python train.py --model="self-supervised image encoder" --dataset="photos with spoken descriptions (Open Images, Localized Narratives)" --train_examples=101725 --image_size=32 --crop_scale_min=0.3 --horizontal_flip=true --color_jitter=0.6 --method="byol" --arch="mlp_mixer" --norm="layernorm_no_bias" --norm_position="post" --activation="gelu" --mlp_ratio=4 --parallel_block=false --inner_norm=false --drop_path=0.05 --patch_size=[4, 4] --conv_stem=false --layers=8 --width=320 --projector_hidden=512 --projector_out=256 --projector_hidden_layers=1 --target_momentum=0.996 --init="torch_default" --residual_init="scaled_by_depth" --optimizer="adamw" --lr=0.0014 --beta1=0.9 --beta2=0.95 --eps=1e-06 --grad_clip=1.0 --steps=21300 --batch_size=128 --epochs=26.8 --lr_schedule="cosine" --final_lr_fraction=0.05 --warmup_steps=630 --weight_decay=0.0
Rows from block 5 of a small self-supervised image encoder, named by matrix and row number. Rows with one number belong to one neuron. Each number is 128 + 24 x the weight over its row's rms, rounded and kept within 0 to 255. All counts start at 0. Numbers have three digits each.
Before each neuron's rows are labels from the 100 images, of 14976, where the neuron reaches its highest value: "peak at" is the part of the image that holds the peak; "responds to" is what is common among them. Only what is clearly more common there than usual is listed. The data: photos with spoken descriptions (Open Images, Localized Narratives). In brackets: how many of the 100.
# fc1: MLP up (model.blocks.5.mlp.fc1.weight, 1280x320), inputs 0-159
# fc2: MLP down (model.blocks.5.mlp.fc2.weight, 320x1280, transposed), outputs 0-159

peak at: centre (95)
responds to: text has "sky" (49); text has "buildings" (34)
fc1.761:147183196110118135123112139130160143123116140159109122145177132106174133096098132136165094114064108130091145130125149122110119148141129160120117160135060113145137110166163122143136144115095126130126135125127158153111124136150140153138154128125124107142154108116140143148118111130158125165141084140101143142146123109169148090153135142096120126139125123121118062122119119117142153134123112119099133038090147135144141153117124106137132145114114136149157131122170153159118131108103148
fc2.761:117158172155145144105147149128132102153142125160114147120128123133093146101123138140073142116037096165139116147116119134140130135122118133105130135131100134145108154053132126076115128162130127147144125112109112129131158155157112167096157117152163110139121126131124134126140146131123153143137084132047156132128136116153139122122118087159131150148124135143150061148170098163071144081154134127141144076137136147132135143110136153134118166139122116147154149118186170160131172137130130

peak at: bottom right (97)
responds to: text has "sky" (60); text has "water" (26)
fc1.17:127156117119158161126088120135116174116137148164078123109124152153170139125111118174121120134075090171119141126108106133138103138137159134123122172115130112137082126112153103146137092123096168153111083140172169147102135180161158155124098112114152086106111115144102148133112159140143162130102085143116153136118127114157154147148144127134134135176167136131138088134105119118144141142133149109109128090117146145078130134099160095155151114150162144137146161084135145141158133151106130
fc2.17:123137133141127097107129167154148139160169127168101148133147138149108179133130123151110141134095092173133134110138121154135113146123119064109131122153104139133129159075141133123108126155119131146146096084117113141140154151164132179105144112154162103133155120145141147136138135127121138111128066139084118104149139118166141114115152101165118202159167119128162107139175093170091165122155164101131171144143153159117129147115145127141109148133125102164152163133126104161148144128133136

peak at: centre (84)
responds to: text has "sky" (78); text has "trees" (66); text has "grass" (30); text has "water" (29)
fc1.55:172096105124087096140101135155151155168118099153083143144112146128110107107133133155116096111122106135132126175120125132136142129154151136108115170146087140167134146133108122116097085109124159158151126173171136114148151128173150106128166153160154154100169114148120119160159116121152141089127088119089163134106155150138130086099129084132107141163141178128146113173160122171088121108066135154104111083098139129096163119099150141105152126124157151183167165119127088115147117091141136
fc2.55:102136124154116127067158153132155135161157125150106152156152128169120191118134085118138193134085130151113122077137121156133134124114113092128146120143098131120114138097141118133150134163158126160139107052125081148144163164152143159114138121140160102145155119139126120130139123149102132122137080133110089135130143115144109123121135122147123184165137099143154126132172125193100200130128157116124144181147146148117096126106123154133107135152108129150138147135119120164129158114131124

peak at: centre (100)
responds to: text has "sky" (56)
fc1.553:110120137110115165140124179185137150100155146176109132136108112126157148094131127157119136103168105116129149146133149154178122154163098138092171097172122115120112110080120136127084096118138136175172110149099162107105161141147131170143134101121124096119155149140147118125122115149135149108143112138133106067110133164155103131127141116154127162112113114114153107128148106185104141175104154126148116095111155165093155130108189141096116094150162154118102163155132118125124148165143132
fc2.553:129168120149139127083145151140132147152177128159120125113130134143129181101118103112148152119079102147134134082115121157120126150151142075105149116149104146112101131121086116111097129163108128164138119075118069141130139146157149143103148110163144111092108130150138142140129125150113150130156064138097109112122144123154143108122139134160140198127170106128144103151171126196104172135185151112158138149105145146134128138109134133114134151115168112156151147133099137148142131139137120

peak at: centre (99)
responds to: text has "sky" (57)
fc1.595:191113101107124103126119173126165155144151105135108133111141125135139131135123176173087133150106094147126150131117145106124121160157148115080164147106097111152153123133168128108089151133102108130158135124177140145157139177163096171132152143185162134134157109171139124129150157118117129103127068154111146082122118100130120127122129080153115152134105135114110138123113099133107168123083132119120142086133157180117132151144124104122176128154105144148134178115144133155154159140129119
fc2.595:125124131156129114069162162139148149147167130145116132115124139143114188102127091102130157136087133142151121088150113160135128133137126100107128138151104142105113150079128126117131130158132142170142106046115082143152149152150135157129149119155149118144134137137141148137134135154125148117130101139114085131114144105140128088118126124164117198171154116145147094113174106189107198133126143123131150167134162150098095144117154129131116137125138125175139150142105128148139149119130149

peak at: bottom right (68); centre (32)
responds to: text has "sky" (60); text has "water" (28)
fc1.534:147144095153123105145129150166112160115098133175088178099108120160098151121132150147115147099139080138103155152134159118168111137093108091137121145152121134167147115143112109086149152091139114107167115120112104137107146163120154166096163155113148121149126117119133126157116148141155099123092103176081144094101135122126136113097101085142140136163157132164129089114110144144123165159089135156147132120141162175107137130077145108149131087146129120171152135092160099160147146140123152
fc2.534:124146130164121127061186141107153151118143118158130172139148162141107181117146107136143189148100130170098105080147125150133128114097114083105152116143098154118125152089138099138142144155140139131132098058120079134134126159169144154113120127129151110152147118162120137132115115155128122121140104136134105110125138118158124133127120142158115152156142115129142121114174109194119185128127177106131139192146127156134094138101127173145081141116117115140142152123127148150130152112127137

peak at: centre (83)
responds to: text has "sky" (62)
fc1.550:121109132102094108142096121133154148136107120173127118138160158155144113142099161137150101130086089139111136180093157101124146176153133100094137109130122144144145114132180171110113112113101155128109102125148148129161133163131105154140145106155119117158150108159104164165167161110169107124081117123084129099130145149115112071099132126100157093169101116124148125130137140185122132135094133172094158100147116133083126165115163086113136148118151153148167125147123117138131125090127115
fc2.550:111133103161118117056183159124140162129158104152099129137137168159132201104145109112125171162080158148133125087129121167111117122139131105105147129129086145114095145081120114120156144177138146164137110089117090140117161157156150153115152107148155104125118117151139138119127150140131146118115113142128094125128124102127146141133125130155133205152154120132159117118177109197104194144102184126128132156143140146099097151127128142103098141123113149150155137147126117142138146112126133

peak at: centre (62); bottom right (38)
responds to: text has "sky" (52)
fc1.315:168208170114118158127068159114145132159103132147116164151139140127198102106121135117149142145071118157122132115089122158131135136140122151130089147151105122147117150121182132106142120112107120165122125137183107125125153121135147109125109129145140160172143151113111116123136133120155136132150093126096119115119137155164129102126154161122117144128129135122129109168126129103148127176133145162144130079100148143154160137115128101117150128145171111113109166100175138111135192113131154
fc2.315:140138148154131127086155169143139123166188123145107141157129146177133148109111149117089153133068089148113129102132128131156130115110131142095129134137098140156113140073157139120144111133117133146157107143139158120112157178182134142105151128161108098153116125144119146150141143141124156094137086121066141121131128118133144127133110120144093129168132131137161086114157115156086193089146167119148137083118149152141128139128133141132117159140172133151141151135140146163133143131141120