Weights of a small self-supervised image encoder: 101725 training examples.
Rows from block 2 of a small self-supervised image encoder, named by matrix and row number. Rows with one number belong to one neuron. Each number is 128 + 24 x the weight over its row's rms, rounded and kept within 0 to 255. All counts start at 0. Numbers have three digits each.
After each neuron's rows are labels from the 100 images, of 14976, where the neuron reaches its highest value: "responds to" is what is common among them. Only what is clearly more common there than usual is listed. The data: photos with spoken descriptions (Open Images, Localized Narratives). In brackets: how many of the 100.
# fc1: MLP up (model.blocks.2.mlp.fc1.weight, 1280x320), inputs 214-319
# fc2: MLP down (model.blocks.2.mlp.fc2.weight, 320x1280, transposed), outputs 214-319

fc1.538:141086112120123128124112112139121126127163149151136103129134136054102183148165093115111109108124085120164100160107142156157150107108120150147138122101137120139143119094121179098115092140089102094111097084096163114140119105173129104093116122165118126123134141171101103127137121137102144122128105139143141143203122084167
fc2.538:133111133088127100106167141121100136143113133107147135144115104127133190139186108162149131102146109084133154103104122132135080143152136131150133092121142129132151153108145123099127089141140147106111084111146149148086078131128138114148123104161171158105156156134116126126163134125148098110122166149128099140147142152146
responds to: text has "sky" (53); text has "grass" (27)

fc1.269:128167130112142129127166118121105134116103164094128121128127115143127112117119113106121156103116106119144129109124095111177131111101144116129092139123103117101131141158129130097156133112101161076117140112151132126116105100104140133126160135138121168100145132099099112127150092133138099119146146117128128151137107147116
fc2.269:100123109149132156188105109131113113124096102166086067109127143116123134111081154097121127170123135135119122139119133098081180111123113125093128080153150102169107105136121109157123168122125138113133157162111119121104143141120105140109154162129115121162112097095134110125124174142095171108120113145154173113116167112138
responds to: text has "lights" (37); text has "dark" (29)

fc1.167:130107152158137131123166159146143134129098135103137111161150103161145136112151133100127121117118104101121166142115123108145096123133112160148156146136094155127152141102130198152147128173102100146108110112155129211163117067121142095101167122176173135160122113155117095100166094100084156129147172107095111168166140126113
fc2.167:131129140118139111125145110088138121134102128088123161133113161070142150143146124140139098119124094064113137094132128143161096128130180136167121118139103133102138130113139151122116117123148127110107064093138154145119046091139125104120118112156147130133153139125132160112130147155129134124136139143124101120113106118141
responds to: text has "sky" (70); text has "trees" (62); text has "grass" (30); text has "buildings" (27)

fc1.125:101172126137119119130118130161136109116135103151146125107102116119092128128116113143150133173121124129131139124136102159194104121100142149133123107121116098153151151140147132156133104154123091164128090162115118126093102120110138108133145128113120145145128164118141121117143133156136129084159139091152123156147137191124
fc2.125:124074138116132100116150115189098149124121135137132113119132117114107179129108136119141128117142120153110131134129147157169085120132218140152129147123143129122122143110137131121122116129144092158125040130135147150086126145130127098114099115120132132122099102127146180112145146106130115131115149139115103121167172171142
responds to: text has "sky" (53); text has "water" (26)

fc1.373:160125162100120107096133120129149150118115166117138131156133105125117190162161137091136126130117115112165114124148110107220097140132109133111151173102127138106126135092138161114101107111092127160128122096144135118121114107147137114146094133068128097131122129133136126138174096157136132094137101119098146155149130105168
fc2.373:137108149095121102095154120122114140143102152130163171169117125093141131142164123130151103092131118089123152088109117122154083138146146138150136123114100120130136150105131168089102100151128149143108097139156147141090136123135141104135104101163146162099152128136119127133145119120125103142120145144149125137116132137161
responds to: text has "sky" (54)

fc1.358:138130106118121131147097102147096092117116159135076084132135107124118100121109100098125122125131148142133133082112118141181118103136121139147125087132102117123118135106137137147093125181118097134126101140139141117129111106147145109100134136145150112143100135095131105104116118114131117093108114075109093140106151118159
fc2.358:143101139074107097098190122143131141161102148120144159153113125128124149155134115143174129092159097121140174132120136112155108136164148156156141136129133142133147163115152148085123078147138122118089104123170163168084119116132165104136101101128142182095131119143130155135140146083123092126148179131126087138134148148145
responds to: text has "sky" (53)

fc1.300:121124115137137141118157079077073123132140120117130149135132117121100105118130118106141154141129055059095116143103128023177171135145104156125138098096114152117136102100140143118103149151137161087141160179126132108127146144148170138131133138153130118128148144151133094135163148138134119073124148132156110116155115090103
fc2.300:139068129104092093118129162086102143128105150122137124140138092105144127138153135127132091107132127080095130120133136152201094135134122147100122147158098113111131141152157145122112105132149128146118077133134150146185141118126125106122145107160141109116106147149142093121143062116101133143128141132100102135166075149155
responds to: text has "dark" (37)

fc1.378:152126140145103121086098143171125106108155118112125140146170122119125171158149117141124141143121112088148108115139135164192115176133131147121150078146129157108132130130123169125128111142101109103114120152142121130140098145160129094163126118129163149129101118131118095113136102108119096117151144106107097117177125088157
fc2.378:125126135082105121098178119157099145148127142141122156152108103129129156141128120149145081089143111104112167127118119116121091145161113127151175122137143153125147161107142136080121091154120143098106095150149153173097112117143146116159103110158161163109130142130114146126171147139143081108148178137118092154115126133120
responds to: text has "buildings" (28)

fc1.646:153124138145081108138143111163099138129146142125162122148120135131102091110132114098133088150143117140138126121111120147231117122118144118114152148154103120125136143143121166171105129168087068150080132166133108140122117161121122122137138124156137141139121154108127126125177122112141099118126129115141108142167115174140
fc2.646:123092120080098093113162119170113123132128140119129136110121097151094134136171106116151148086140090144140144165116117119149103129147173130157155115131154152116162148091146140089130075139109083123107104121144148150073132128132145122126110090180168158083128153135099166130170106104124095132130160132100097135127148141133
responds to: text has "sky" (58)

fc1.288:130125157099081131131172151114160148129132121131140129157113148114154104140148142113134077099159137115157135120104129123159118145139127142106165149144132105130138164145111154099131124138098140176126139153098122178154140157127108138188121126137155132108107143155122121143156147187141131099126162081147125169098134122141
fc2.288:122154130084119089102142135139094128138105142149108146162125093146127156135147125138135113089136110104150137100093129112177063139139118120134118122114155139122140138097133195102110089128117111094118120104130143127127106140133147106147115104161129134108158144129117102125160131132147125108168138136141108156162122129137
responds to: text has "sky" (51)

fc1.401:129121094126160116074141103084100137140118152109178154127148111154167189137147126106122164123122145133171141095123126120168087119124110138128113144100120144156175126121144137121134147110138163072104111096099144094116068107128145097145132155116157117101171133138125123075141128140122173126157141101147084158208121099131
fc2.401:115154112143156148112109141123124126147168112135086072118147147140107143146117102134109106149135070057106124133139128093110138135126138111094143106134177114165136115112132167142137130121158152055128108144119126142122099146132108112141129140132151128147069129134119139134153167147138142122132116143151101138055193119118
responds to: text has "sky" (69); text has "trees" (59); text has "buildings" (28)

fc1.548:158077127127113094119108114113148126129173133132152104142147126130113169153155082104150139102135069092156126169093138128204152137119136149113121084122110155128135103108125160087100136185102110096116100152115129120103129116131126104136141113180146139134109154158119102145164120099119062134130107144140131123174121146125
fc2.548:129158133098126092091147127115130132150077168108106151175124124111153182136123123151139071109140108042184155109128134117136092153150098125147151143121119136136138148137143143107137097153129130114132092124146144154123115121133141110172103111158146140111164107140132101144171101166171082119142156120164079176134155139158
responds to: text has "buildings" (29)

fc1.149:136091097149085136142160129127151143111111153112139126085189127088162058141132144132135081132102118132111171140105095105175121100129136168113181110104129117113155123084138134159140096151094135165087142152109159163140132139137108091108104138212181134136144157159150125114150135140100104097105160097131124121171123146114
fc2.149:134101117103125100069134142080144120130105131056115139160110166096098090138108130138137094112135069050128137120092118097151095126134209130127123132104106139129116128125122198125141096125130117179136080087138135141122091149127126124126085126149142148124117128123125186149132060142130087183137135141155128117145143147132
responds to: text has "sky" (59); text has "buildings" (28)

fc1.418:160095143167104133158114141145086137105136147113110109116134107158093118153144117115136100136133119130172155133094129107213160121134110119126145084129102100104139152115127139129114116131137108111078153141147144144109158104139141140164129144147157150168152125108156099127135126123109121138108116093118130154118136107171
fc2.418:139138114083126099109173099128121139151175147116115126144122123114139146160154129118165107095165114104129146126120137117142101143159158158110157115137115146115147168122156136087101085139150137118114121122159163174083134165138143121133095098170178166089112140154121147160160139117117108107116173146110086135119145119137
responds to: text has "sky" (52); text has "buildings" (31)

fc1.423:142132117125133122075095142169132109146124104117150128160125122157122179153145144101126098086100109111130113139132148117104112136145098146165133140101142141112142112122148143131095098169117113173143115144090136183154128122139123134131129105231144105135110131145121115132099124110139160114137119125131130140151145109127
fc2.423:141124139094128120104167115109111137147131155099116139158127106132116213145130110136155103107146100088128155098100121103147092144146081146151152105068109140136142154114147140099119102167148121118120084114156151153096098146141150107157106117142149160107152139135128148110199109166153096093126160142144098166146172113156
responds to: text has "lights" (25)

fc1.757:119130139131124115149104134085128140129076132090135139106128111101096088144138065146142132134135081133150147156108116106124144128147120122144125090136112158095181135104164113127109138144156140109133108109158134155120101132092105116148152093157119118142144142143105134073063088131127120074115152106146105120156118112169
fc2.757:128136136112116114074169126104135136145121133084114134113119139138113129144152121123151089116158091133096155157119124099123124144138206141111166087136109157133147152130143149105136103138127132107092129161151141170128124157123151116144094117226165158109095160135130127130119111110109108131146161132152113116104138127143
responds to: text has "dark" (28)

fc1.187:116126166113092129095141072090141123142151136114152143154101099111126216140157133125153122086125154128128123159114140107188121145129094146118124145082093136134098148078121170141158091111141111115103134109112151141124118135115145137156101126115121113146168102107127141149131122160142118096117104081097102134161150080129
fc2.187:123088148103144112115150111123106130160089138115130108158128128109138164137130113126144119104148103052120156105126140132145111138144157151131098089120148102138146138132148176110130115149141175100127103124161149134073113117123128117129104096161134147107118119122128144132161114130133093138108150126143117138151121119155
responds to: text has "sky" (57); text has "people" (45)

fc1.88:138103126106090108094095119143162122127136132127139126136114113079112153114176087152156060138119110154126113179091142077156108158130168137118122124122154125104144117101151151158120097137116088111080128074107165105148143128120147123135110145163135108158128166152130128123160127139135145096132098097121121155188111065149
fc2.88:123123125090116112105150127078085135135128131080115114163128100108137137137159116141141130100146097075131147090100121118135087134138162122148118088089114119131139137095136151092128098138144179119131117111153129143077088129129125112132129105146141149106120121120125119136171115136128085105119145146128113153132135131141
responds to: text has "sky" (71); text has "trees" (56); text has "buildings" (38)