python train.py --arch="mlp_mixer" --model="self-supervised image encoder" --dataset="photos with spoken descriptions (Open Images, Localized Narratives)" --train_examples=101725 --image_size=32 --crop_scale_min=0.3 --horizontal_flip=true --color_jitter=0.6 --method="byol" --norm="layernorm_no_bias" --norm_position="post" --activation="gelu" --mlp_ratio=4 --parallel_block=false --inner_norm=false --drop_path=0.05 --patch_size=[4, 4] --conv_stem=false --layers=8 --width=320 --projector_hidden=512 --projector_out=256 --projector_hidden_layers=1 --target_momentum=0.996 --init="torch_default" --residual_init="scaled_by_depth" --optimizer="adamw" --lr=0.0014 --beta1=0.9 --beta2=0.95 --eps=1e-06 --grad_clip=1.0 --steps=21300 --batch_size=128 --epochs=26.8 --lr_schedule="cosine" --final_lr_fraction=0.05 --warmup_steps=630 --weight_decay=0.0
Rows from block 3 of a small self-supervised image encoder, named by matrix and row number. Rows with one number belong to one neuron. Each number is 128 + 32 x the weight over its row's rms, rounded and kept within 0 to 255. All counts start at 0. Numbers have three digits each.
After each neuron's rows are labels from the 100 images, of 14976, where the neuron reaches its highest value: "responds to" is what is common among them. Only what is clearly more common there than usual is listed. The data: photos with spoken descriptions (Open Images, Localized Narratives).
# fc1: MLP up (model.blocks.3.mlp.fc1.weight, 1280x320), inputs 0-159
# fc2: MLP down (model.blocks.3.mlp.fc2.weight, 320x1280, transposed), outputs 0-159

fc1.165:102180182168143120165125158175114099164154117179103176137150091132094129204125087184111136127079062127078105156129122116151143129171135175109148107132117142166144161044130138151153105166134143125133153094194085162156101146143093189116149122158157155126181120167110179134134167178101133143144186118140153070119135108159151156152137165201138154118176155118139058159170117173130174151055153167142113099122147161153186141154137105147120163186143151181139125152179087152165127095144154
fc2.165:128236071136107128103107146165134152117209132135146131137087107135040132172137125151118141119085050145098132123136109143136146124134124162099107151122067139125091125122141126086118127121169108155131142111150146133127147125150169097163144120136145171152106160143110114156148145150139153075138155135105154082125119125160108255138183185000164140124117115124137146140104108141109148091104139132137125188088143148167140148114107140132111100134170098137121130124035142124137147127133145
responds to: text has "dark"

fc1.596:122103118115133098128118120113146143174122136126124114154102145159157149157093119146123089110139101136072114146140159163171157157183179086141098176100104184125067140109131189087123114141122163175110169170182115089179137110201162181155178120163091084117168092161154117167120171108146127149045063129067115108121162110162093121115095079103139131100152102147145078120153094104120172177122139117156142130114148192060125186107168135111106153160104141107145174138184097131117135128085125
fc2.596:126082123157121087157073142164146135149184120137122134140143098172110171012093194139111055124081087113088099107083133146120114155112154149130105136090087127152097092119129126104109113108160107119156129143191194132122155194131139173143150112162154170149082134110129098178156159087142147129126102121087182139122106149146121107121166114162172201134163106131120163115175076161120183091109190116126139087021120130068156127118102121112129130146157078138180132117121096147151164083133092
responds to: text has "sky"

fc1.403:093101111161081093149131146132151111161157139149140146130087172103144181118155175133120155082081053173161142195113124100147115187120183106146103159128103174132079113146127129129136102126117129136170103195153182156188171171199112157072134122121124187168113122164126186166108144093164159093117078087045120103118129110134117117178133086101084175144148089158149145137157094110120152150065162147176119143172111173068148172157084153088102111162132122160152119116113124119098167142126150
fc2.403:130104115134099079095094146167134121147155126158087133116130123189113136039126182156093083113129079154114125151111129124139113157134142099137107159087095138129067123142163112108090086104140124123145153170175199129117170195150147145134160127159162150176132120143116132174172167121146153111117095136091153132136135118151128110092159085186183178150143126132130189115171089156100182138116157121140155076003156159080150144125101136134109106146146101134176126102108088163154161090113133
responds to: text has "plants"; text has "grass"

fc1.114:115140158099109064112075192151165134176166086187140173167117144166196145161150168136122098158157101161069104160182117142101155100133118148097114146167134098103112137126103169151151140140091156195166118110169181123120173116156136143114102145143103169117132158159168086131115141116091172085146036127098164075089102088121146079096112151129133153160156153156141107149175113175156133142104111188152157073131111160096148092075117120103084136083139108131178132148084088109124151110164148
fc2.114:134117097125072119113077151178138161145178115161118126113124129104130156097107170172086120130131073143106134155124118137144128164128140112115112137142064138134134126126133140120081097102105138177155144167156118120124174171179156188109194120143190123155129124122145128147152138118152146082129054133068159134116170119155137103115185086174182196137160124134162138130188087175091167150158182140150169103048167157083170151099136133113125114136142098165215140097123087147141137106130132
responds to: text has "sitting"

fc1.336:130122144143134085153148172157128119110153102136154120125157106188079160085095171123088138102145112117121134169133080143176149145161129124092168139058117132178065110090119182071069105122123187107151139190107162147160158132124085119091152133205148116099134070150125130156159208111099111099145139177146162097102148109143170061074120084115158141138143138130131070136126126163086207103137128116126141123116166156071165153102099093103154133194144083105130189101179118183100124058105154
fc2.336:166131113140097113078131166158132136119197155156133139128141097147092129093139134141131116117131109143142099071109149164086114184141152123122103151092060125136069127097159118078109131109143140103094145139152159111091140151106124111156178114134175143142098093127107125168137109098160152128131138158155191104165115137116122104102182115205182165127121127127114166114160073147116151102132172123139145079000114118105165113112095188131087089129179084089168132098125086098147181112121122
responds to: text has "sky"

fc1.430:143083170109100049115144192140123148141115164112144172143111169132090160153138163107149119182116060164093131165147128141144114142164170121119085161123124156100152131092178188137127164087131156167168165145147194138167192117147111131152164117147143158153156130193169125174153145112094149079095151142107158139141187101114121043096121088094140186131136112132144094147119122146125110118117158158115118077164114188119163104121097092166102108157165097184202154098151075171162174134116144
fc2.430:122110113123103076114135141150137163152176107153113134137121121153111138048106178147083077118123113162103132122131160153126093162127137119134096152092065146140096123129144147077118107107150115128165117176163163125100163178165140153115160126143188128184111111122130126152160163097176133063105142131116156123107143138119122102129169098157146166127181154127126145100178094159114158129104190136132153077000164144100146177118123158108105107124150089143196144094107092140148124087095113
responds to: text has "two"

fc1.33:147145128133074087129130142147180137164094090128120180095083176113143126137109169181080164126152095153119172189132152104179175175157141153094098140071130170181117179097143119110121115171106147182144120113144149150142158173171147116143139108141127108119163140136107170142179194152153104069110083089100121060163130125145138064094190084092155167102171122149187131110162073196099107146110120089147134091173132145103180146127137067156135108180172095129171186096137118129169134135114188
fc2.33:129093179117112076097095150183143121145172119146101112129120117168093164039121155137096079090110112134101119120145122132153109153144122156146088149092100095147077103150152128088084089098150119114153104152161178117133160199160131146121197118138169140186103127115129138175126113107136132106106128141144180143122141124140114096105140121127194139133127099131149196111176100160072188110127151133132173041000163138059149143131131165150121094127139065133176132078100105129140152111105087
responds to: text has "two"

fc1.15:172114120114120060191153122183178161140093124132144112123136118146064087117086181138101087133130110146060089109109089143130140147117152147102099166129115145126122174112125176083121115128090174096117098192159112167095135188117149137107167121137124159098155061120168121115175178083124150072131117153052133088100094155128099124142118112132134174174143145150167163099103117153055153140121142147112153100153117139117134175076093106092119159141125067147112133090152083165174120100115104
fc2.15:144069118160108108114093131186116114116231118113132105141140119123086132134146122143106085094088075136147095081102113147096138167139125163146113141083073136108097083157129106094130146121138106102127141136134160146126147163153122119138150127150185116132102150137105121145162102114136185129155154137161196106183129152145122143121184069178175156113153098102109144125143106153093183097101125110144145146000120100132194101117056156113131117139168095154174128110138071111153154081134151
responds to: text has "man"

fc1.67:188125120152146095180090104121156155121118137125057133093160099097096128164104127180130099109111103142117183107134146084184139188176146182103149089118121150179051112072142115115091118181086151136107161154114139120185197172147164181140113143149112111122161073172144144159130172093099116081112086093121174075160118117133169188097108070140167098115131135130154105130103065120132102152057143152128150180119166124101178150084130179155137089161154070161140096086075100167113160113140137
fc2.67:146114102135102099158050158151142148153148108140068135100112119177076158108115182144062118117104022153078131108106137130140111160141141179151118137118058140125069145119158151051111088119134121145150121161163159118127177189157134130109176099146159124160109119123138130136175160081153141102124115142064164134136134128145121194103129077123165138127158134131163141109149088163049191135090186143151139066047168163117158152097132134110111099139176083144144156095118088144144154113109107
responds to: text has "dark"

fc1.351:133157147172107132197098187230148129141101118227073155136126143094164134156086111175107086144085111135132091145134107092102124214088110111085113124111086177186107204076116135123157093154161117106119124137152132100155165142159093220067172084154110145117125094128114188179129170150158115133177147137168153052115100079155123140141115139156146168128139096143102120159221132123142113144080164117143124113120168105140190120085137123095079101159113090158133129091136128128141140118098159
fc2.351:150187083162092106041079162127147140150188145127107141158110091136079138139107131145077165126076081154080144089125153131128127163159123174107146155095094131129112113108152142099153121125161123131163138118171120158121162088150156094137146148160153170183120148152148144137178179131166189047120129153039172114143151163143150216150196169031137128129145154151146147150129112146109140099110160151166172127079172147140140160140119087148139143154138109145168153134063147148177168112128155
responds to: text has "dark"

fc1.248:111117111181071061154089130117145102164148101146123103114092136159134108173095123145140120144091064177105173190117133131105097203158132111152131174142153109170134183138181157102128120158107161183135173145151182105187186165154073155164140102106088125135161136109167127102163096154168108047104134157117138078164154117161125055152164126162130160120109133140164124099110085150153160111109117139132142169136158103095130098137148066135154162117167152179203160140152098197147138067116172
fc2.248:157110135133099084138103169205136150135188134180086150097134138152120172049117139195102073140095101160085124154097149135173093167143134129108098111145082140123110132128135142112112090088145108129177137127177140108129152182157151147115178103142191141182111101125140127165135165092153140115111125137115185121124160135156120105126187091165183163126180110121179161122160096164081168113103169135160151086006148161115145180122106157136134118120146087177168144110107111149150129102107124
responds to: text has "wall"

fc1.421:136172153082110113130087169181156137156135086192127181123112145101133120178078119171093156104124118180069160166093085145136111136160180128095139133087172175120174135058113128126152116154102160147134172175161151133177129131195094140105164142104118109179090124137088105135134097071163135109125091112117108095104125111128105120138146067151106121148127144109082152087150087165106139175051158107074129137139107164072128124145105065156177094094133128156141088112120089128170138163132171
fc2.421:137127099144086080147074147196153150156154112161104122127110140151101144082119184175075119112091084176116150137129115138132133161162131108098120140111067150135100127142145144095094120108119116166169142184164164104138154200194138156103205117142192113194118132154135141156145145104150123086112104141056176109125153113141103116105158092145171161132137152142145127122178117171084177128109206123132148099023145148101162142122113120126107083129139085148180150104106080161124146109131135
responds to: text has "sitting"

fc1.82:102078130119138051114133162159174121144134134189127179124162151143126179130169165149134140159103042153145125116144129088116098114163100097104116189144115109169112150116181160074134137119128144107104116182116182136095191187183137157137105142118123117176155075191173191127189167135134154096125111133078140107134151094089173117157149063153156136104180107177132080107131120123101142154082146175129136161162108166097142132113136143170136134131111150164168155122151068182142128137182117
fc2.82:130108139123111062124091147199137127146151119147059119116126126144105147053128152140101070103095116145113127121111116133125140170148142146151117130108083127137066102178161130097104099120144121116176145155178167113115163171172123156139165113149189158160120117110141138184150139094146142108097077148097181150126121146156115069082148062183168145117185138135139154123154084184100182093112193128160154080001157157056166142094115151104131102133157094152140116126134097143130140104105118
responds to: text has "sky"; text has "buildings"

fc1.494:121179155111162148193111161147148090168145162178117114136125133162126118165162136136132086158080128168122150163168115143159117116161159168084144128116124167131144153012136118184138112158153133160130147102169127128143153098129164167145116115127180167115186116147151138126153135179111175101170194135123142036124152165134119117133172124179125086165174176170155065154122165188133120144029181156145142148070120110131164159121154132172112150105138102125120118136154136111149128087120124
fc2.494:141252068132115103177106137149143142147186133132090152134115140177075155149137154125122137124127072159082132098120149135145122149155155155090141151113072149129054129134175147123146120129099130148158139131193195140128152176154179089139121124130141160177135112133139135151161182114152129068085174147095148073128134108137137165137122167030128101145172170148148120096108118177111179140056165140145136132087153156069148157126120215128119117134197112142117139119052089145142150124122128
responds to: text has "man"; text has "dark"

fc1.504:095167139152127137137074134174184140211160113174088110145113155125088151158084172115105095138097098114140088214124114156148143185115165160092112134116121123177080140122155184041141112176142165110157123108162159127166146154164110187143112116173144097152166125165126161169120209086098149126091166152104181112127109141147126121108140146113094094117137124190160157169134127138110134164096137131169138053148172166105171181110136090176111188167133126152166132122136131156119135107137131
fc2.504:163121104132086101112138162150133126163194105159064144095131135151085158174114149120063114120069073165131140163088126114142105153153131106142107145092087145125113137112136133094081094110102122140163104153113191101118161173138160134115168117137142132131099089133125125162130156090158137080131094137144192127112143129120133154134171102124145154138179150136166093111147117136053185121105152148148144106030165150199180156101107169134114122147177104160170141107072069128143139109103107
responds to: text has "man"; text has "dark"

fc1.280:184140065143139139152106171180121119152145167107086151095087148177142172110120202126092112173125137177086080099072101169152118185143134145111101101087145124144109153154084132150162106139129100124157159139172138124108157132153105169077174147167111106117184122153132178150162103114099109087073036179041157080123103127161178132124112073151133098173143129175132121164091147152118162157090115107117112138085151163121170178147136118095112173108119120178162181155142150188159100148104174
fc2.280:137088149171112113142087149185125161145157111162105132155144109166102122092100161160046094119081054147118152166104151111145092172155152127154090143105057151140106119160133133105106111113128105098171150133168159117107174211145139142101185122129172149151094089106139103146152159077157143110127103146066206118124121091147144181138165103176182166149147137130194155125158060152057188149112169164179152089033146139142188141151090113133117123130142088140158102110144088152120165107123094
responds to: text has "sky"

fc1.273:117211091135131143115092186152158158143108143182102141143142107183118174121100186120081157168114103183097099145126121123127165196141113211076105157142138174104139142054161167153099082140116115128154122130157153170106119089167132106134103156115133148183173075169123118144119188083149105120123162134108122087121123094133090160093100151146124147128172123115145081137132135130099133161048151110104156094115136158035158170121164099118103098121120123128183176125100119187134134118090175
fc2.273:148125102129083077117134134161148141148190101160096142116120111165135141143106172143075110114141061159107122148130129151125109141135125123146119148102051144133093125129166147078103102109133129127160138159130169128121184175151148132123152124144170135154106121119130115115172178104139135055118150132122156115117148112136139076108141113133156127155173143134123145096183085145077173144066189130137153085085178140143184167119103168126111094147181096132215144095107081136145163117107106
responds to: text has "dark"